config = dict(
    dataset='retinal OCT scans (Kermany 2017)',
    loss='binary_cross_entropy',
    muon_scale='match_rms_adamw',
    lr_schedule='linear',
)
Rows from block 9, named by matrix and row number. Rows with one number belong to one neuron. Each number is 500 + 50 x the weight over its row's rms, rounded and kept within 0 to 999. All counts start at 0. Numbers have three digits each. After the name is the row's rms in percent of the matrix's.
# fc1: MLP up (model.blocks.9.mlp.fc1.weight, 512x256), inputs 0-255
# fc2: MLP down (model.blocks.9.mlp.fc2.weight, 256x512, transposed), outputs 0-255
fc1.384 097:436437463452411428473610436468565486462507481537451544480500510573578494532567450424561492411562465468559473546500486470571592455499488567431510445471528571604475463505431520513483476443527428597512510464484539478515493464547575542550530469526520500476438476447540458478572531519546504531466480650470503451446416584555510608513533496499448644525469473472567565503487520516513460457509482553547516423518496481542522499539473490505411470496514521488494435444562529429507392490531470506511422485463395475475468530443477548594552489478483504520535610541548430472511513517458568513576513533525475649472412583572521552503569539495490482485467470496323485491461462487499534531488420498494510390450472469543573435427486486499489534488630580458416501445472469533578527447540468
fc2.384 103:428554517520553425527501480554461493526517547479564478450522534508478468529415488595455454404501505413538514430486573433523465444464480478520536492521444424491442505515498453586513577541510480436470391549460467533421445476556464442410462455453540432547637454476564452480492424517510525463439511418470535513567477407521522542482502497564447425492541549427524567414452561581487512430502430574513436479548521573500555443579510543519475498562546444508534509548437485576529587472469504514504523598563453535558386569472474489395484415501541525570447500587429636523495464540535476492435561471430558567469570479538476535457485572433499451544480477489428487430539519448483423540468537496496508437463456518554513562503489488443486481529405403569538480579551522468484488576384442
fc1.385 093:465514469459466492554469472440518589548432544333504575559597453551503503461465484572517569482518419585582538468559400390420467498460514432516524512461550575514510525513507445511514521516605550520508457512435486463512601435471488496516507555501510529455577494473436575517433503417570429478547481447525454571507433541571512497574568577479532447507499486543532551508510428464463437416545619447470526515451520567486397569508546563619485490495521529478545466517475457456574493478488549475520454544422528401534576532496468479581408495471372543421526507453481499470533453482552491431521521493532447475564466604544478470502469536502506492542440487543473475456453511525515455490411522478524600560574500484439450479582393586514417490548383477501461441577538488500501444535486499
fc2.385 092:517537473491475474471528510450464501546455581613463449418501518423607447515459514518437531625547477582492590554529472508501516532451406513566519520494470525505529506568573520498489453551432457469477519460407428564553522510361550520522458474517480430511381474485556495465478558545511518517499535532522487532454431516404457433569528463469528499513578519555414520506573512516503425574501396556462482501534487505373538513469467522483404502421515527460467603503461495454470432549477497467517485499452543491458535530567575429516545387497513520497523425471594465573400564484471612436509420460618360477544516477409414475510526521555552456514456529456504582472421476407547441527472512459520500521477498520533491535451503640476384498531525518483447493486498536433463495460544509
fc1.386 103:518518489526512468440474538482433442451456477454507583432454405541457517526517526545531455448463450517516486484489537525497498530524526476468480496361477482452489543453592542625472448542417548430490513560572522431510558501482457521540528399529456420501508545524445402559499497444499580531488531497446470554482554523489558527455487494596443486443402512510492475420526478566486504528429420438482525492506530527476582539430569524547535483469504474505498584468561462408504465486563495445477453507511546404599580459457517501431623494483596406559434474581567580390479510483463540622509522494496429595478580440599471510543515464532526373505484495571427487487552476587574451440406504460471555477430511567504588476463537504386491565473491509533568469523519558563502474546549449
fc2.386 108:619556523483509576537519498489580454514407538516558552583467500518501510432486526403500546532569546575542452509543480477529418502479529503518492613525420515443538520516591484483481490490458487534468478449565588528462426555530572545625539453556583574469431491520489441508535515457465444515477534467536521529580471498542540476487515515434607554477467451470514572511422442477516507492556468554432472516467515483458440522556483521457445553534490372528437480525459447543510463441470476557398476594579473479539463553501578432484446438485376401386502524510416620432508422452465438476456398514517583466534540501462552571524495494538424492417517530476526469528446464512602530491529577430534500509493484510408465552482658538532493478423499491497418546474459540442569500508528534
fc1.387 122:481477462466488513502510552468456504484479533502479470501507520504527487537576512395548460484529499469499544477554458553432507505499533475520511503481473424490479527469536455515444520526510542531469481531499508509563586546451483489478460496485477507483483452469516386508429500473547538512491474450478465496538474398533475524564562533520509346466504555516516493464516553562482468506491429500536495541504496498546546487490482462566486480516504486481570522505484530522517462544526541511448503493483461487503473482492494470523509492515588532084464663536501528471549503583579486531543511512506510468784485523460557512518445517526492493515512525491418496494487515457494493567537447519477520513475463475487494541527661474530515445504526436540485452468514440492477498466450403
fc2.387 117:523521502541515532493486438596425530576538526519532493478550442508567522586481535595518459430452477483489533498409496491587490473493527549516565495503515512460489428497433485439523491512489508478498538440428469508471459544460425523474518481498586460529555547521490550526549433421443514485460552495547456534523589595549440489484537458548472352506510578550510547427505648518460480478486453524546437552482521499511513560511395557510475425488495515544449479471460490545396531499478493548550536522498427519454529422556504491581492512493450464696478480432512461513473457533627558549516461493526434521533502534374483689465472463490546542471519560585539539502497472506367517457534430550507454505516385500487496565566368553525522436534457516511508532509478461534450545532362462
fc1.388 108:519464471468433564524508499492468490500516556429544588492425468540459458553547498475548419477521501510574471440471552546425542501569579433465429567482620543426452427394576509459573498484574529496532467498548545574515522417478492523546466586474487553486552442509586430521502388550546484486523477541494456497466497423478555573448594586492548410530495526520499489607465435472530508485390443418601456489521438525587503482472484426597583553464525516519456492539452486472405440590460453498516533475489519552516554436579439508576468470464497520563498548544478496398446507533437541508524551519542595581444429497485598572530516526405534508502491501425474437541478565471605509499420454473495513530496505442435422447552458448508472493559502595448438470564433485409507452518453505
fc2.388 123:422492513486510496576525593519453552471548497479523343521530511417478508468481617522516487473540499554511457656521500493533425515489502535542505543444467533446609562479525482576508471539491537482453493502467496466429487627532493486433476494482513464545503500519458487529552509501551510462508460541496436451554347460539552433539478510443488555489414405514421437605445520504413535497538527449507565494460565568512431461499551524439436471513520458567494571493481408489514527420537523521527510531531545415508502513447475527420485512372410432496495444503526449576579521469528584480526424481618401410473549481470542545423502519533480504516497550511517506469503542505591512507578598445540444481543455499470560405526471462526485411428461471512555485492489623359506480475400525
fc1.389 104:516516451595519498449577491456530502512541576494608573466525483450535546552514470533499479494481506476426470518523566548453466539462627432551415486442567550445482429413499540506452588452446434397506464468433434456503497532588490475600483593444492544483519537489504482496500490503535505480438542598442511435496561519544486483536412546568582546450536497504448521438538511414428536479482447459622457561530530525367397526470486410516531484539573431527556616430580545536493488509511562444505551505409440504532438530495481540532403518557523486543415575537547532468548408520518452498473487498515517436475463503477509428430498429523470500490599521548452489506517526490582497487509494451556357450409541435625519562497452523454521503519531433484540506552422515458535501434434547
fc2.389 098:472449514495539409528460517584432509467462416565485494504536529587472450468478533450484545404534435461532357560510542485454533521565519538515553565602443506545491598535542401550494495541457529519542489539576452536475501526469452543563505478564453479539552490531448691487459527544461533499487507474501435505483550412577488353462585494437435451464418411580511442443518510597536444406534516497485467393490537597534500504598510466472512489575522552472474430460476559470545525489553499536554490491542520519465467417525497461398492546446581569518511589493487448465452429517414544531545491463546513475468496540557462505550511600470535508438556465437555473556479456432557449506480512461480397518439412480502402524478469395463440584498492541532540548493524456511527499527464540
fc1.390 088:394464414548452491494507585496464483551521478581519601488433598467500547368491509473545431435430522570523538597469524514499527465520511494542554550531506509514500443553456593562499514547585480408501449493445532532507452492462554560612542525636521553523411466538465480526441503483534552507594562502557551467423451372516532517535509536479473470474534570571581396532555491468495488534502395499465556498453557449544490540524502457540532389547578442517515525543584503491493453461484511468533442471501494424464513501523497536583500418512601414497462424502497450491448503417467502509475499497480473429551516571427511553433527442575568503494518476479515485463544608504390423501507492479430505425396518586426464403570511479449432554524548510528434528453465530444464480418456477
fc2.390 103:472547509540512532499426384493471473464526507517446522518448597511543532523531406374436488518420515525396459445508514573479482511591436525467594553553521529488408468413562464485550479495573520462472524490420495534602473548497424543587464543478496484517526504506517473490560500541544444495446549491489468455409477616481505465564536513543443484546472515500515524475500457524553461565504543504518565499451549561501543353470604493513497508506504423511438453516417631477521553498504530495541382591548415518513525533423466417585474477448479509546502416564522486507483495476426506633502457558408439509456520480577483400398534448399554527519515547490407450477436549542463549521511543499508430597518545524450522514534562503475392379417470512477520546475547496501500478496564457
fc1.391 091:462537558542418513504478501476523525520531574545415566479492436546463473532457465542572467524494539549416485489563456548530439466404537506492432561524498585561565503506482448597516433410484475478489601365582551533468454555489422490417486504411505526548394524430481421532589583546445508424575485473497509469498435593527532518516358521500477467564484491425483512557473527505505382546564488563514517574475524459545483462583517568504520512514542473510493557481466464487507485565490474491503527522591498465441545479404449451484455479461542460375444366497554538532516448525576504506519544433538657458583490490515461463431493487509529403542563515528434468518505426522551536454482460489517428507460502458532489488539453505529381565510485601503555593612497524446481511459468482
fc2.391 126:630530531440501545507525482575471546478535481543477504497586433508539537544547501501524514438543573539536484431450509460592486475512536449547497413498579440490461460439475507421560464504629486490524362611529534556506467502506496542465496550486561478433561616646466500625440526465439524506513531485466573452480391518485389527506552395517434357387523508452460469560473538478447500596472545484509542529457532511480518539457509401480462624548499501496462513484547465472470444452459574542481517476495531426491477431554495483529539530565509539478505561460520491505468543570473417444503518570504514565474506526511491420480518429510433547487495643484508570494419505504488445597457514609431557455514512530439509501494535473505578413512470452506529434474524483505517511529559387
fc1.392 098:488542481534400508483456545531440487402476514494512546509408544537435525610489521503509549474595473446518495506414450436544450487497505461498447520498563528482511517539469515475453565485426466523441477454463502462459519481560517554561416594543506511492448467483532492524498466487440556490564487490525471532590476527484517509511489496522538492534516564577571459652408544462521494460599494394498558502427454494531527508527500437520583508517540553509399554511497540474468486642453562587502552486613544562415470521483393484533459518543567596443525432386492457400556536520511432430469370480597474536485545475429529528406563528464519433489569522588460407531504509526449477516464445633507421419469468483392483446493480534478440418544545456535516520531446507482527577561541488
fc2.392 097:502405462416481475563531559525485412541461501440492436598510424527520515470422491510524487534392525683533509471590480569452484405567397429586528517481508493462583513548476413410518401493520528528493506510492600561406465459534487468473609539531474460487442470486503484463523509494507479487490492569506564438476507563471441489573493465497518526473483437393498560362489408551557516535460546535464423472513515646427510498450515482452462506572459411490472531457489415482538551451516484455434572564462559457537498493465578508550470529507475556501536503585492571530529452534524548529528606545502469463482516491506519466527471560552502536458483599448434597514515497522578588467519533416431443555541485584563477490529508454485532616496457479552552502496455563474551449496453550
fc1.393 099:501578498499508489480434557492516531545406521554536438401547545437441522421577550543525431533496494534455436565433484493488501524479493553546520425437372430611517559441537527594451493540507493511559578459437499473425448589518462437566519478562472457528467516455401428521445602449444428569526587577488563561536482457625536519492493424491476522513582537482478481549560463494525489533608362484466618453487569531455511494504478508456468514520453519437529493496518415488528537398600515508533442535577499417482472525494480460494553468555491531414484519469479458544502528512553502537449509444493460496533471480555442409519560558526468469391513523560484570498574429572452464476511504447541555526381550496499534517528400512474516469413496454531553469442498565598537517479480406
fc2.393 112:548464419512560463490543507510429448526539556437480477559533502444472541603537490630461560503518450571391496560467454499439507479497480545579422542519520504555475454546528517527487505491409477482495550527554485493514500432563552623491527503488532445444529518514498511479584528499632488513525550438533521455486594556520491480553538447367457503541476487464576545598397500485458527551495494454526575531467595473562525541513494530544402503467488438489518503478516528473551526487477486429480596550408469458533544521509543575582369431489419453561491457468572534546605504438554531546453459517584513545372493494473559483404510520600524512520511551458487478598409467519550484494508497418468442593581507578558562502595569486462462437519541416461506525480457431504462474487589452
fc1.394 095:475556519539523520487468460517606437492414497575573542618431567572545551494526532581483544430588556452495488527511538445498493588538526463463483481489512567486550522551487538489553477505468545511567545466542478623548537509478506565579465524548458535509507556493469530454564528541458536537573525559442480430511538514479460476493369458402431420523483509541525512507481401486487441519441520440462426466539521465474473507538567533502480521481500461521475481447538511446539411504480449444503491454479530422469513619506499420473597361474560497511502461483465555431405510584636529525356429597519505481415495445532503590533521522516518497446544547570486425513443541477511551566529438392525447587421529450493513499431476457469410505501517420457448477503549605466451577567541534
fc2.394 111:518452481458546590459473510493461492442552452382516513482504459538441411471480458526507446521443515427641413526414560500474508436556459599545590620465550530464506534446406494457439420543506589591513494538485533509436601479531527378447558460500535471497536519493495419478469453484527544468481495408449507533412528485569441536492563439505463557485548504472433538577490497499468544491509451507548595523487497513536516558467492418420509548443517572503397549555483544515475506526455567505490496540509503533471511482557554496417539634438432504424639597479627457471452520497376532439495578473525468453611473505454553513510609538502531451537468435526503583519520505504475442452458459489519439519496455432556497478557440456497554517495516505482454505502512452427497423541431488
fc1.395 099:539491465448447541480494524469436392411458429546467525403488506470538435497566482468397469539476480528588541545500473469483581532416581636478496587514403464515449517495565464522544528518541495491562520491477538560528540528482559495585482511531481524494453488525501522520548465481503373455465508528501585506498577492571481498543535474581610476499570568560603548529440513487467446550455465475451605546621535520423354510542479564543484510537567386482612464468512414458542454580487525609476477463449521525486492519476509511498476403456606495539573486530471555488516536517465540442450591551477461477529467435437477410396444555442514508490559423472427450540420475501472502562515498467503434492389470541509540497492490496517596581492469491450477552497423518480455490559524437
fc2.395 054:492481528487455460587505374511417461499497546480484473512497480588451507505489413464463439438481474539429467428548514463501503528401464506513539514576573482517533447480453498490531561490522477560559446491523560467450447435516479439488501539496559402526497482509504561409534492513415494516563564482493504450494473533510393515505439402513431524472467514529503492485502683549570603377617466471463519472456483547614534538512478527468543534473465439558608436490537513489473546504538470526469564440466490527513493490529563512517535536479397528508462444453583424484545412434513490474504422442438552619422510481598564479509451536495451564545407529563506519403480494564473544508548519551503523530482523514531358465505408470448381499448515539472498499480588393583517606510470506
fc1.396 098:487425473479494395544525556380519493448440530535540464524587545555505531420451475524488520497476490534449508443561418528479450534426503531517442534458514477528469507475515506508580392570488506561528470524512454555616421492515489453536471438555479457493567552542459515537606433387441544546469553473435499479553534531467447466542447435516468571530443536584475515578489574534501475436396554490458500551461564505484529510477551568447491479494452480467545511439558476467478445514485460495521490538533518511516549427536562432421481536499603438447374514470367400460678503525654514492479517538465420452526455573514494431531466515540500457463580518477537471521536505574521412474536472444484511474632489547581537477490477552546503451563569513490549534486563520467520439553425585
fc2.396 091:495562461494537555526526522542563414535461536436531485545445494438447459408345466507586541547621436538522527481392504509516446560486419494463477470457560551431528519558561420518511457512551429435431524482525513429502561417496551482450503533536623540469497495585503568582495529491500480453526621465500423500410418436490507517534439493553547459464424518427499559512584542602500429533524541425526605522481416454533507527538480441495466423531534561478458522490477507465490473479401445555480614462492517481549494439439521483533445382486436504545575417445463504460470496474419502556456473482519541516543489469574494544496503440448495497542459566506521550525542504445688518557418605492514509475414514494541480437487496520494559571479469491479479427460441502508480517565543467
fc1.397 098:567459433511515465485481515508515495550587512495556549589528492586520455537590449474368466507633503533535493509528495554472519490532504573490532599433466461452452554505477490562533590416494512472524549462507567458434506528560492507589513510450552528493460491480452450533475504440528550564440463509438493613463493435484531460482560488582506503488543508436460456511407512471478478451457388495452458470500399486579437463542552527484504482559472608414550468462450420467524460441567522485533593459477506495502578542549569497582498433578329551494532466555435543564401465493397478473556498456483503522467440525538466483466523526556470562444472484534417530469536483511448479604430399511465546555475537501541501551412542587463432550580489438445434518453605481453524517399461508
fc2.397 087:453564493601506532496506490483530461506479523574424540518441419591519430466438531561463473458416553517413464511489485548565534539555524503576461426569529415461576449535493545442482471485500542536553482387413513575519476437506475574499460392502511538456502424446502515531472617601577495548523504561560536429522438496539478556435430388488398469472533475488540488465484602459438559368535547512584551519470439500538533520532515505516467524517524462440509492455506602503629486503492468373515503515508466499562481497420426458540433535495542497510517480514545535464603467584569456467549494493398402567539541545512481479580530505484437456450551480440565538547499585556555476496456569518495453543562498437486448546574413465588517479490510594487576506487549442442501480518525448
fc1.398 088:468544516411504477520483568573547466539551478524478497535534532463439605468474551553572479419435531556529522475516468552548488431510383426495430560596517548461476479480519526508551521455528543492446463474545460508538562482493415469630568491400549532454486503519505403461514535483433439520556417424581482546483508407528490541542452505498553491583511438453439510518565448489470421495457440480459482505522426505601524423564528513508540491465550400462381474536478462474453496472471461472463439490418482517572427483446470460527579441599585507356506474491485455444501416464558471490549521485463564466477485607544472381511583499549450430517481536462547483492547560520595476479552654445460446495516476530545522566594549530504479481576450477465549595513562534477458466552510531
fc2.398 098:534482500541497497516436497606433466509504558522540470524366534495393518384515418471525445491531531396565500478499456492393434621543452576464506433507525547497472504491590448436500519481490479392566417419573471441533501457589518539479507504539562475559497546526566597637487441570483565450447569454540524564518455555502508472522469466442432473530407527485502469463495569539420485515517464499542528461437523515488456444449440440591476497474487550512538552537544495557461422511505529462514584437517518537526553505464540510465534473534518560539527383481550534523538531573397436495432563541514540499429489480503428523501455468451535540499493562553653511476455507454391512383497502463557465507494488576462431557472470555527536465577459449565414503553574495508440427493557540
fc1.399 097:483531468557506559625561539476563446427512475517438480472487629508521493422447388520523480497497515591497429463521570542553455503455620466493474544455496571502514461396512497533452463444529512487552510475502556552512446493532485508467493491465509428571451491566501468577514568410454471422548542473488478474464476459484493423601545503454517539475391460401570462511575501468513609435451480405501518461498517536535526448559491486413505498437594446490593472541517419416541543458518455505474453517532567530441491499564559557580478502512353505482513427502597543556548554476523545531459553459541426500457489600420493462402568601601431459456512523474523521485475520417475447583474484417512474462514433632503498497566548520478542540501563577475478498446494539531489482477411501
fc2.399 109:506427434411443464524525446541432546583536468415545442558527491437398563520517481421471613508528489473506570605464536501437551549488394614479456476422453497518503517479512527415486499520419462443585464526499389507482464428539512533516476514507552518426459601500477541449498490429519549614522457496544543523493396549553452452514479522416534518445457469499459528526454522577575514422489568538503465495509550567512477495449505487475514490492546424512546528468518526499554605476462562443553525577452510410513623503505499481481431538498473482533532525455519437563602468505493460529550411466515466444483496493496564461552473584462466553550446544505494543596559474514553484511517406405468456546481539489532575475556560533415472347543546508523558616430546468413558450531569473
fc1.400 102:525491491503443495391542665401505388489551453366468528444519454484495521523424536500479488454565468586529476457645521458469457495526531513485467472488464523452484533448533627496549506481511552450470457469496463479476528538464487585476539566615422518559439463548462429551495512535555507545543450496541491575490479496508472508411509499531479424548492469531500507403553451510551450566474460480474519502586484554508539557437419539514485467476527434481458535469519476454404472551551498473578505561509558405532434546443417524469596489449437458551541458436579493491466454487502510566474340550546432479498473502502517569499524439499385532539379495524458560603499418425571510457456519458529534487547514488464554477495590481517472516506585562532521536526560572521536529549627506
fc2.400 119:409507471486485474532439361482529483484543550488566467557464578508498517486402546485510509502394476549401518550471432485528498500532522432505506543523536449583493383594501485504491551529505521527469487545493590451400552537552524509491559527479494484450469499426536582557441384497506525457527448535523484466524537554566444454470458496500461514552477557489491523590497447517482588514480583507470471551505471424421463558559518567454449518556480507520439500522466597572524523541520520358451470526424377472429600516530494537480575397524586491516411557576464485591570539621553546431425533472499485443506415626383483488475489519532502484485447444535541455475479563473484469408548555495434501560441497531498480554426501525472523501441429415478454455558560525539522532421560511
fc1.401 107:476498488557509489565529482406443507474529510533469545544463515474540505440447421576480511484516519550460629476447539517448631552575532495442525581474547583517448604446471501464448536409535530561513500562545520551513548499479512501545502454523514614364490424524528474556445424470504435562357476454513515482551536487516521506464501493514549510504500558523492533430467593560474504640466508520488440491543423494491486428393508508460554448464472446555518548435457565509469460520432498567482572553499542449459587522504497540533477538549431522558510547592510566462404554517436501481550528438485518509354468514485447475494472484464476466546542466439478492490456383501505496457555510415566608508444538489461446485515375433578506617433535504501494520457542550393476456412447527
fc2.401 126:462540466452498531517522558517476533455496506515525537549513565447457499549475615447462449423431488510502530483533491528501533474521509498469512560435552596490529469456534456526448495575476505463524409471472497554452595490610469524458506538494477436534521397493476479454544555495496518411564442524476395495462435529502527475544417468440447509468512500560497498500465455555549627482510536446510541507491540591537475505524473594513441497569513425419575574534504447546613594433488557415571579580538540554521462508452398553553403458523434452455489534453520471514511524559501503539455378478508463573560583490466469490454481552554499509446560523618518454528532447511487425410491535467491497377536484547516582412526459418535466521618483470548426443509394582540544443569380482
fc1.402 099:499565487530438491545424535593616523424464517478507444522483482540452480580611566535530521375505459437480495452565578474587510481494566471504493521446429429600510488422539439543465609490489531506468555470555511431495537528460596573486532435508456520543602543546506416522391511440507566577561545459418446632576542555485536389471531513454488558475447563559472539490459496501427580549379462485557461437517473539593569502439531530509487552542490528520506538451479521431487444434475543523483485539552467483482537540490429391505575430432524419586457504493496542407568469503473522549480474477509441562448595488534456560477536527433499477473412479520442524495464448470456433488438558411466572449455498512467603460506516550456517452527459467459523479543477472516516510556541462
fc2.402 098:445506485517474487484554446490399521482436501432547561453503520529516553481517445530420494564510528539456537506558487571436582548515492550464504467526526552486524437542544431464489544430509507501601534487474488478506487520404438480527526554461529518480506406441454503481562441542460526503503423498497500528520499569501475577476470505555504546497565563490432502512513638461468505519476536393471464431521512479431495411523425482621513534456539469470376480457576518502439595552605478498520513503419522535443484563452477583496462492454389441427517577525525639462434513474406404494451600566513485425481499576455650588477499511487585451616435409466565448572513505490491500462555516507494478450577533441487494446455539549539462561546500534435548522490434566610426528513573517
fc1.403 105:598402545489471442526482432550521498605577498431549567406424534507546545473490520493540553470550547536515510535463538533461485450532500502454529440507484465466458525513564467463593577473496558551495456521555537465508494466502485506474413505598530494377452484532435433467629579445588525466555455550454474515501502451448499390539488525441447562531461492483459521556481588504503486484461448557491459495470500485600513470478575447484538409578423440472488468471532522468543388425488419480561554595457521523455527431515533402553481459487521441397626525435543516587518485513534447446487574564528522513547520547427425580501566511500469619551399551469482485448509510517512483558544599361453499519486423477449498582495534584506507455534493543480511495479426411498474509492534422
fc2.403 126:493554420460538521584505481470501519486495558527491553574449520427486530359575469448609456540496477453520573611502502559480432490543454549444525497399436505554522441547506582522545468553420512463534478577581432510588476429464489465409540510509470487522415549481474579590513457557420576479508447502532547453469556494555590623465473530559464441443599422498531577493475535552458562569493546400545616555538474453516551455411525473435534528469480540538524443546487484440511469531552456506511433434465473518608548468521501498484526501644474571501573530599472467494513444437494480593470483437528432440450494489522530551501538495590484513520462439513461580463476512549548503466498471494549530562517570448545537458545542515511527572573483502542487542455501491457512487476551351
fc1.404 099:540431480466521394454544454388551523418446480504549529496579438485562519511508435524524497488461392450521475412463506477457554520550487507458510480466672438517445540441415488581543517457502478498518493428495488506493522496495511402472450424533593537511557503607496562495512398524514557363475445473473532544589471413514575495567473493536590528505521546529500453573425477455458567519545450501499459493484518546546512560447591495506530530467485559532437551543479461490441454655502503536498477516570430435536562536449551464411399407556439485533545550548469482511500439538453542549517494434424599477516492465501466434551440493529427471501562417448491542548474523469516558515490478529588527612503497506542498520485515487679545574465531420523524522463515501483523520578542516
fc2.404 088:469507561497534492515484517392457520479481515520483592521525521516451513566534493528422573427506539579466440487619569429516507431514563448478433440532484489539473574480412481478450378639485475484425557457484461563483384540450542507557581475543514440469518506467531395532484552535475480568502568530533579495491512525482567432554555562438439455482459449476470479423571545508512474508532504487509488484465554409432541533586472561457427501496488497485511473501517453446407573496548462593501610509509461495543459537504473500462529480478488525483463540463480461499346503483497640577459500514444507431455484471520440471344503505423446516533529494554525570541496540481510446384523603485404466573552475516493446465536404527493596469529457513540559480415458529551430475515502602
fc1.405 105:484466518541556571581566444435483422472553469515545535466490509480456549471562509497469546430469506563574596561425515536410609529540487521437446434473377538446436473508545524499550506554519465479530533572518494453558537526492440442522498513486554505442531498503473388526543517535433479568545483604473493495482501454553468507468551520509531351462488483511495492493410534593485543464456484560531527461525522471459507433460477492510467441521499359543503605497491554446408441471586494576559579560473444456520517424453490503483403491501530429417424554528485547550538524570380508498465506477456402527449571455414491511480532500415493639486452507459547474550491465461527485553582461400538614534487527498595483533524448588531543511576450456479490479465437470563483487469627514
fc2.405 119:619486412562582505467507541434536456547509496510420437606530399587485466475493454448523550544451551523475491520488460512483505510475404424580539493451524509553549538465454409556577439401422581513592518517531510457563445532557547508484468539543493499491478474498505500486498455558503617435531519473595453520492521595554454511492497450499561498445452478567641507484533507652476476540466491435481556613491507453413518454482529445550504465506487496529553451533520498453503464505510503532518570472432555459556580492546497402530515548523495513488458477456433606446545489537504445507518491492604536431387516557521578536586485501520548555476410578515441533499452462551540485531559527525389583480560601490494503443510554487523452499496476514425531575513520489512418453546343522
fc1.406 102:471503567580577595422402472555573445545548531509477446461489455501467463496502579524566456500544478489442534430427501530487435568474554525481539468442484518459484523437466498361524509602406462594450517543610432571464548485457554468548527512384461503559499517484541419452591561497437461516504468509566525497464602475462527506508472521491533483500523614534485486527529525550466421564428504410501473522495560476519539482473433443586540445567556475488443446515471424531466540485570441554442473508396572543571496528466559547408596503509573450523547538458476493477377477492603489482478593523522452428559476380485499494544491496432468460457518604477568495466389488509476435471490545568482486554511585511481446455469473551522538524548479489484484518514606514510378520460476552
fc2.406 111:461463519514477578578525551473457521414412520482537486486532477465514486563478419522489486485578482480608473449432530513515456515466524475478466563535498572473450583507557472482507503531541486483478441497465554494442367511532477494440471456507532453476513402457446441464549529665558514559452526551561486496453676485476461528437558489495509327476545513382480548461487568411542478525596491531543398421398496489479485385493508521538472502454499427530451435489450530531495507520458532479518474548437489523502579582471485504468464455590489557509500568499504507511480531508453471453536539523517523521336419431533423533475587479508599501477498457568530483453417522495444456501480501468514553494617490554583539555505493612532416463447456478566580510543501484526557485463443549
fc1.407 104:518601507471460530492462563510481558549568490495475524506492483486463550317474465468513523480523507473409397547505526493390496553498459555483540457477522451522483603464422472405444541503510436537533529559495594539431507470445530486420552484546461624452486486576492511471546547562452516517589476513475484589507469492550523449600530451530529459393534463487520494493471491526493515579545491416492520519439572462502528521476459577546476569614568507494511521453537482491503439541449517539462488554482491504469401506395455515484456479531535527538587546491483543646516478429456516482549367530595558492519513516430521474527498550598433516521431422491490398486466505452506459447560497501468491480534548558491545423468500452588308513570512533522405559459507462511530501464394471
fc2.407 115:495370496493562602444524554500558505522521463474607459491542467532460486515587469497486539511527557501536581592546457421464486466464489473413482502557551490461593434554509435571478471524441506549463519463510477489410468628459439447534549500461580466506503500591539515426500531480554461458472521565506500456521520495548567522389594546541466549524486546513561572503430434497511526497462423529479483575521402482544513458498487453514526474509463597533443523448465459509524538525479412586407486547459464507526607445540548523533536473496430442421532485486542599429615429560521575545472558481509530501459506483458526492428511563438560393514418549493335512490511484533512495503401397535504487489473542475513474504475441590498593634470555517437466479492549456418468479574460475
fc1.408 095:512532513434527529558471448505453469584431489461575522495515475475498507586506501520457436449516504517483504458489489533509513535526431491441406560471426471426494454507558579536576484540467472578471523425476507447479384426416534492526510405526508576476632533485517495416578546582391445524589490423525437451406406459422502516569530513540541506451520520455445570532485496529525552585524590472471571520492567515535426514500489472604524564515504503564399488575555421465489454520540543548470545505477482477475482532476572455585421491447525516496496557546468454485447568455622470571491484502403487484426453427520567494467566514492524436431543497565431560452468491440486519617495415546482489522509468608501453464455560609598402554480476474448456487579536577505501527460545532
fc2.408 073:586523552473485504444456499511510466501639563476499478466440604587521519451473498578502417500545489515473575513443524505540510516540510486425492436537563502571536466545570520414465428500610486519535460522464503525534516553531517482405539532514553449484461498518600493559518507483521562476574476611422343540521524431517431486465525492443487488400487480498520578470433440505431462530419446515632488444485397537414493503541460535445482387513466396456541522489514567458495427509477500609509549512505543504502456538534463462544575446574454455525592539428528563553511511491451373574497388508555500449480505466513503478524541506471478447455525464500519487605545503506459617507482625398509512481519534461495445510517472519529422541527547495407636466548532541466511448490495487
fc1.409 096:637489566513616656429473456478519481529480398568495520482479535474452473524486561495460538528522393460518569500442510414462505599525588517501471517438507454441488519524540514514505544522500541513465522506516551470485403528471438466546490584533494535444475500528511563579518506431570521450498515432458404481579592600519553466494522538550527520469484480484517430506444604505465573561476459504511447534452563387488524460519484504508560450496520580504504523544551465560515489460519517466426534392415525460553500552539464520436451433556427430495476476476506471492534470529445467577494489457474450532588499471517560658467439465457510445387462486449497504441535431398425538534512508573583449483458528466496484505467360547575411537523543504516484527585523516517456436470378575
fc2.409 118:434507573534372468539487533429465456428513526459512440483535467466478510488425492670459579533458498466586537549519355476522420448576462540514480511452485480500543524447517408547503434533477574506456443470486472421423519456409479523392558510585490433483564493460554485541428486520370479492514470445427595531519487520504529463499440442588444537499517492446420548439501535495492502464546447434517612504564585541487533469530548538536524473547577507453636522487496522507508533498505512447473435513557468488412444451469430536514540558374603528533483446597524449499560565496464437498521445510484492560447620445499479542541532497545485443517515450473414518532550498555412470571501440492463408555595517520510481532602561500515471503502444503520527486508462535499549469483577547
fc1.410 108:531395522551544544436510560505535439433530540513549514459344526512459456446481465533459609450485494542460453508512546500538570449509510544493481468518494526427516533537518560361489592474509519422472466506477549464427477547484477499488498512504511483445487417504541530475489532445487451546548440473530485489419510541504485555413445567446497478426442413620562524487504501446423531546473488429401553456466586534491487483498490492440488491484556498526424445506589499594433514485513562507498553468492480549491470504574617501491531480522518449528448450507503538522516438405419480421517515522431475496484524447449509547501594426493476331591491509544529453527486587581562413505531531487453456536547600525538533496507621597512576497369551489477540519618516582514540577529609478
fc2.410 130:558512447583529486523526439504513544467554453487465533525547513423509447564368606607477366510479597447500509518503541497532538544429543472473559492493484447483505504467403400532490491549497474518494442452483488470574458517532565493548496394415490513643511520452520461530565449472539525506546534497493431442579588495550461392514514561497478551563516455473471391547516458435475550488416450543471453484554556553481477551448562512486492559566505440455512604508478392601427502539544455562526484536489560485533466526612488473538525548472481462484546529563461485512574518489565503476527418511418548473630481526478436466485446499501441515490488511527479550493525441409580435472395534486445491397502363466549518469440512490535501459546476491436566492391504518601517507589496498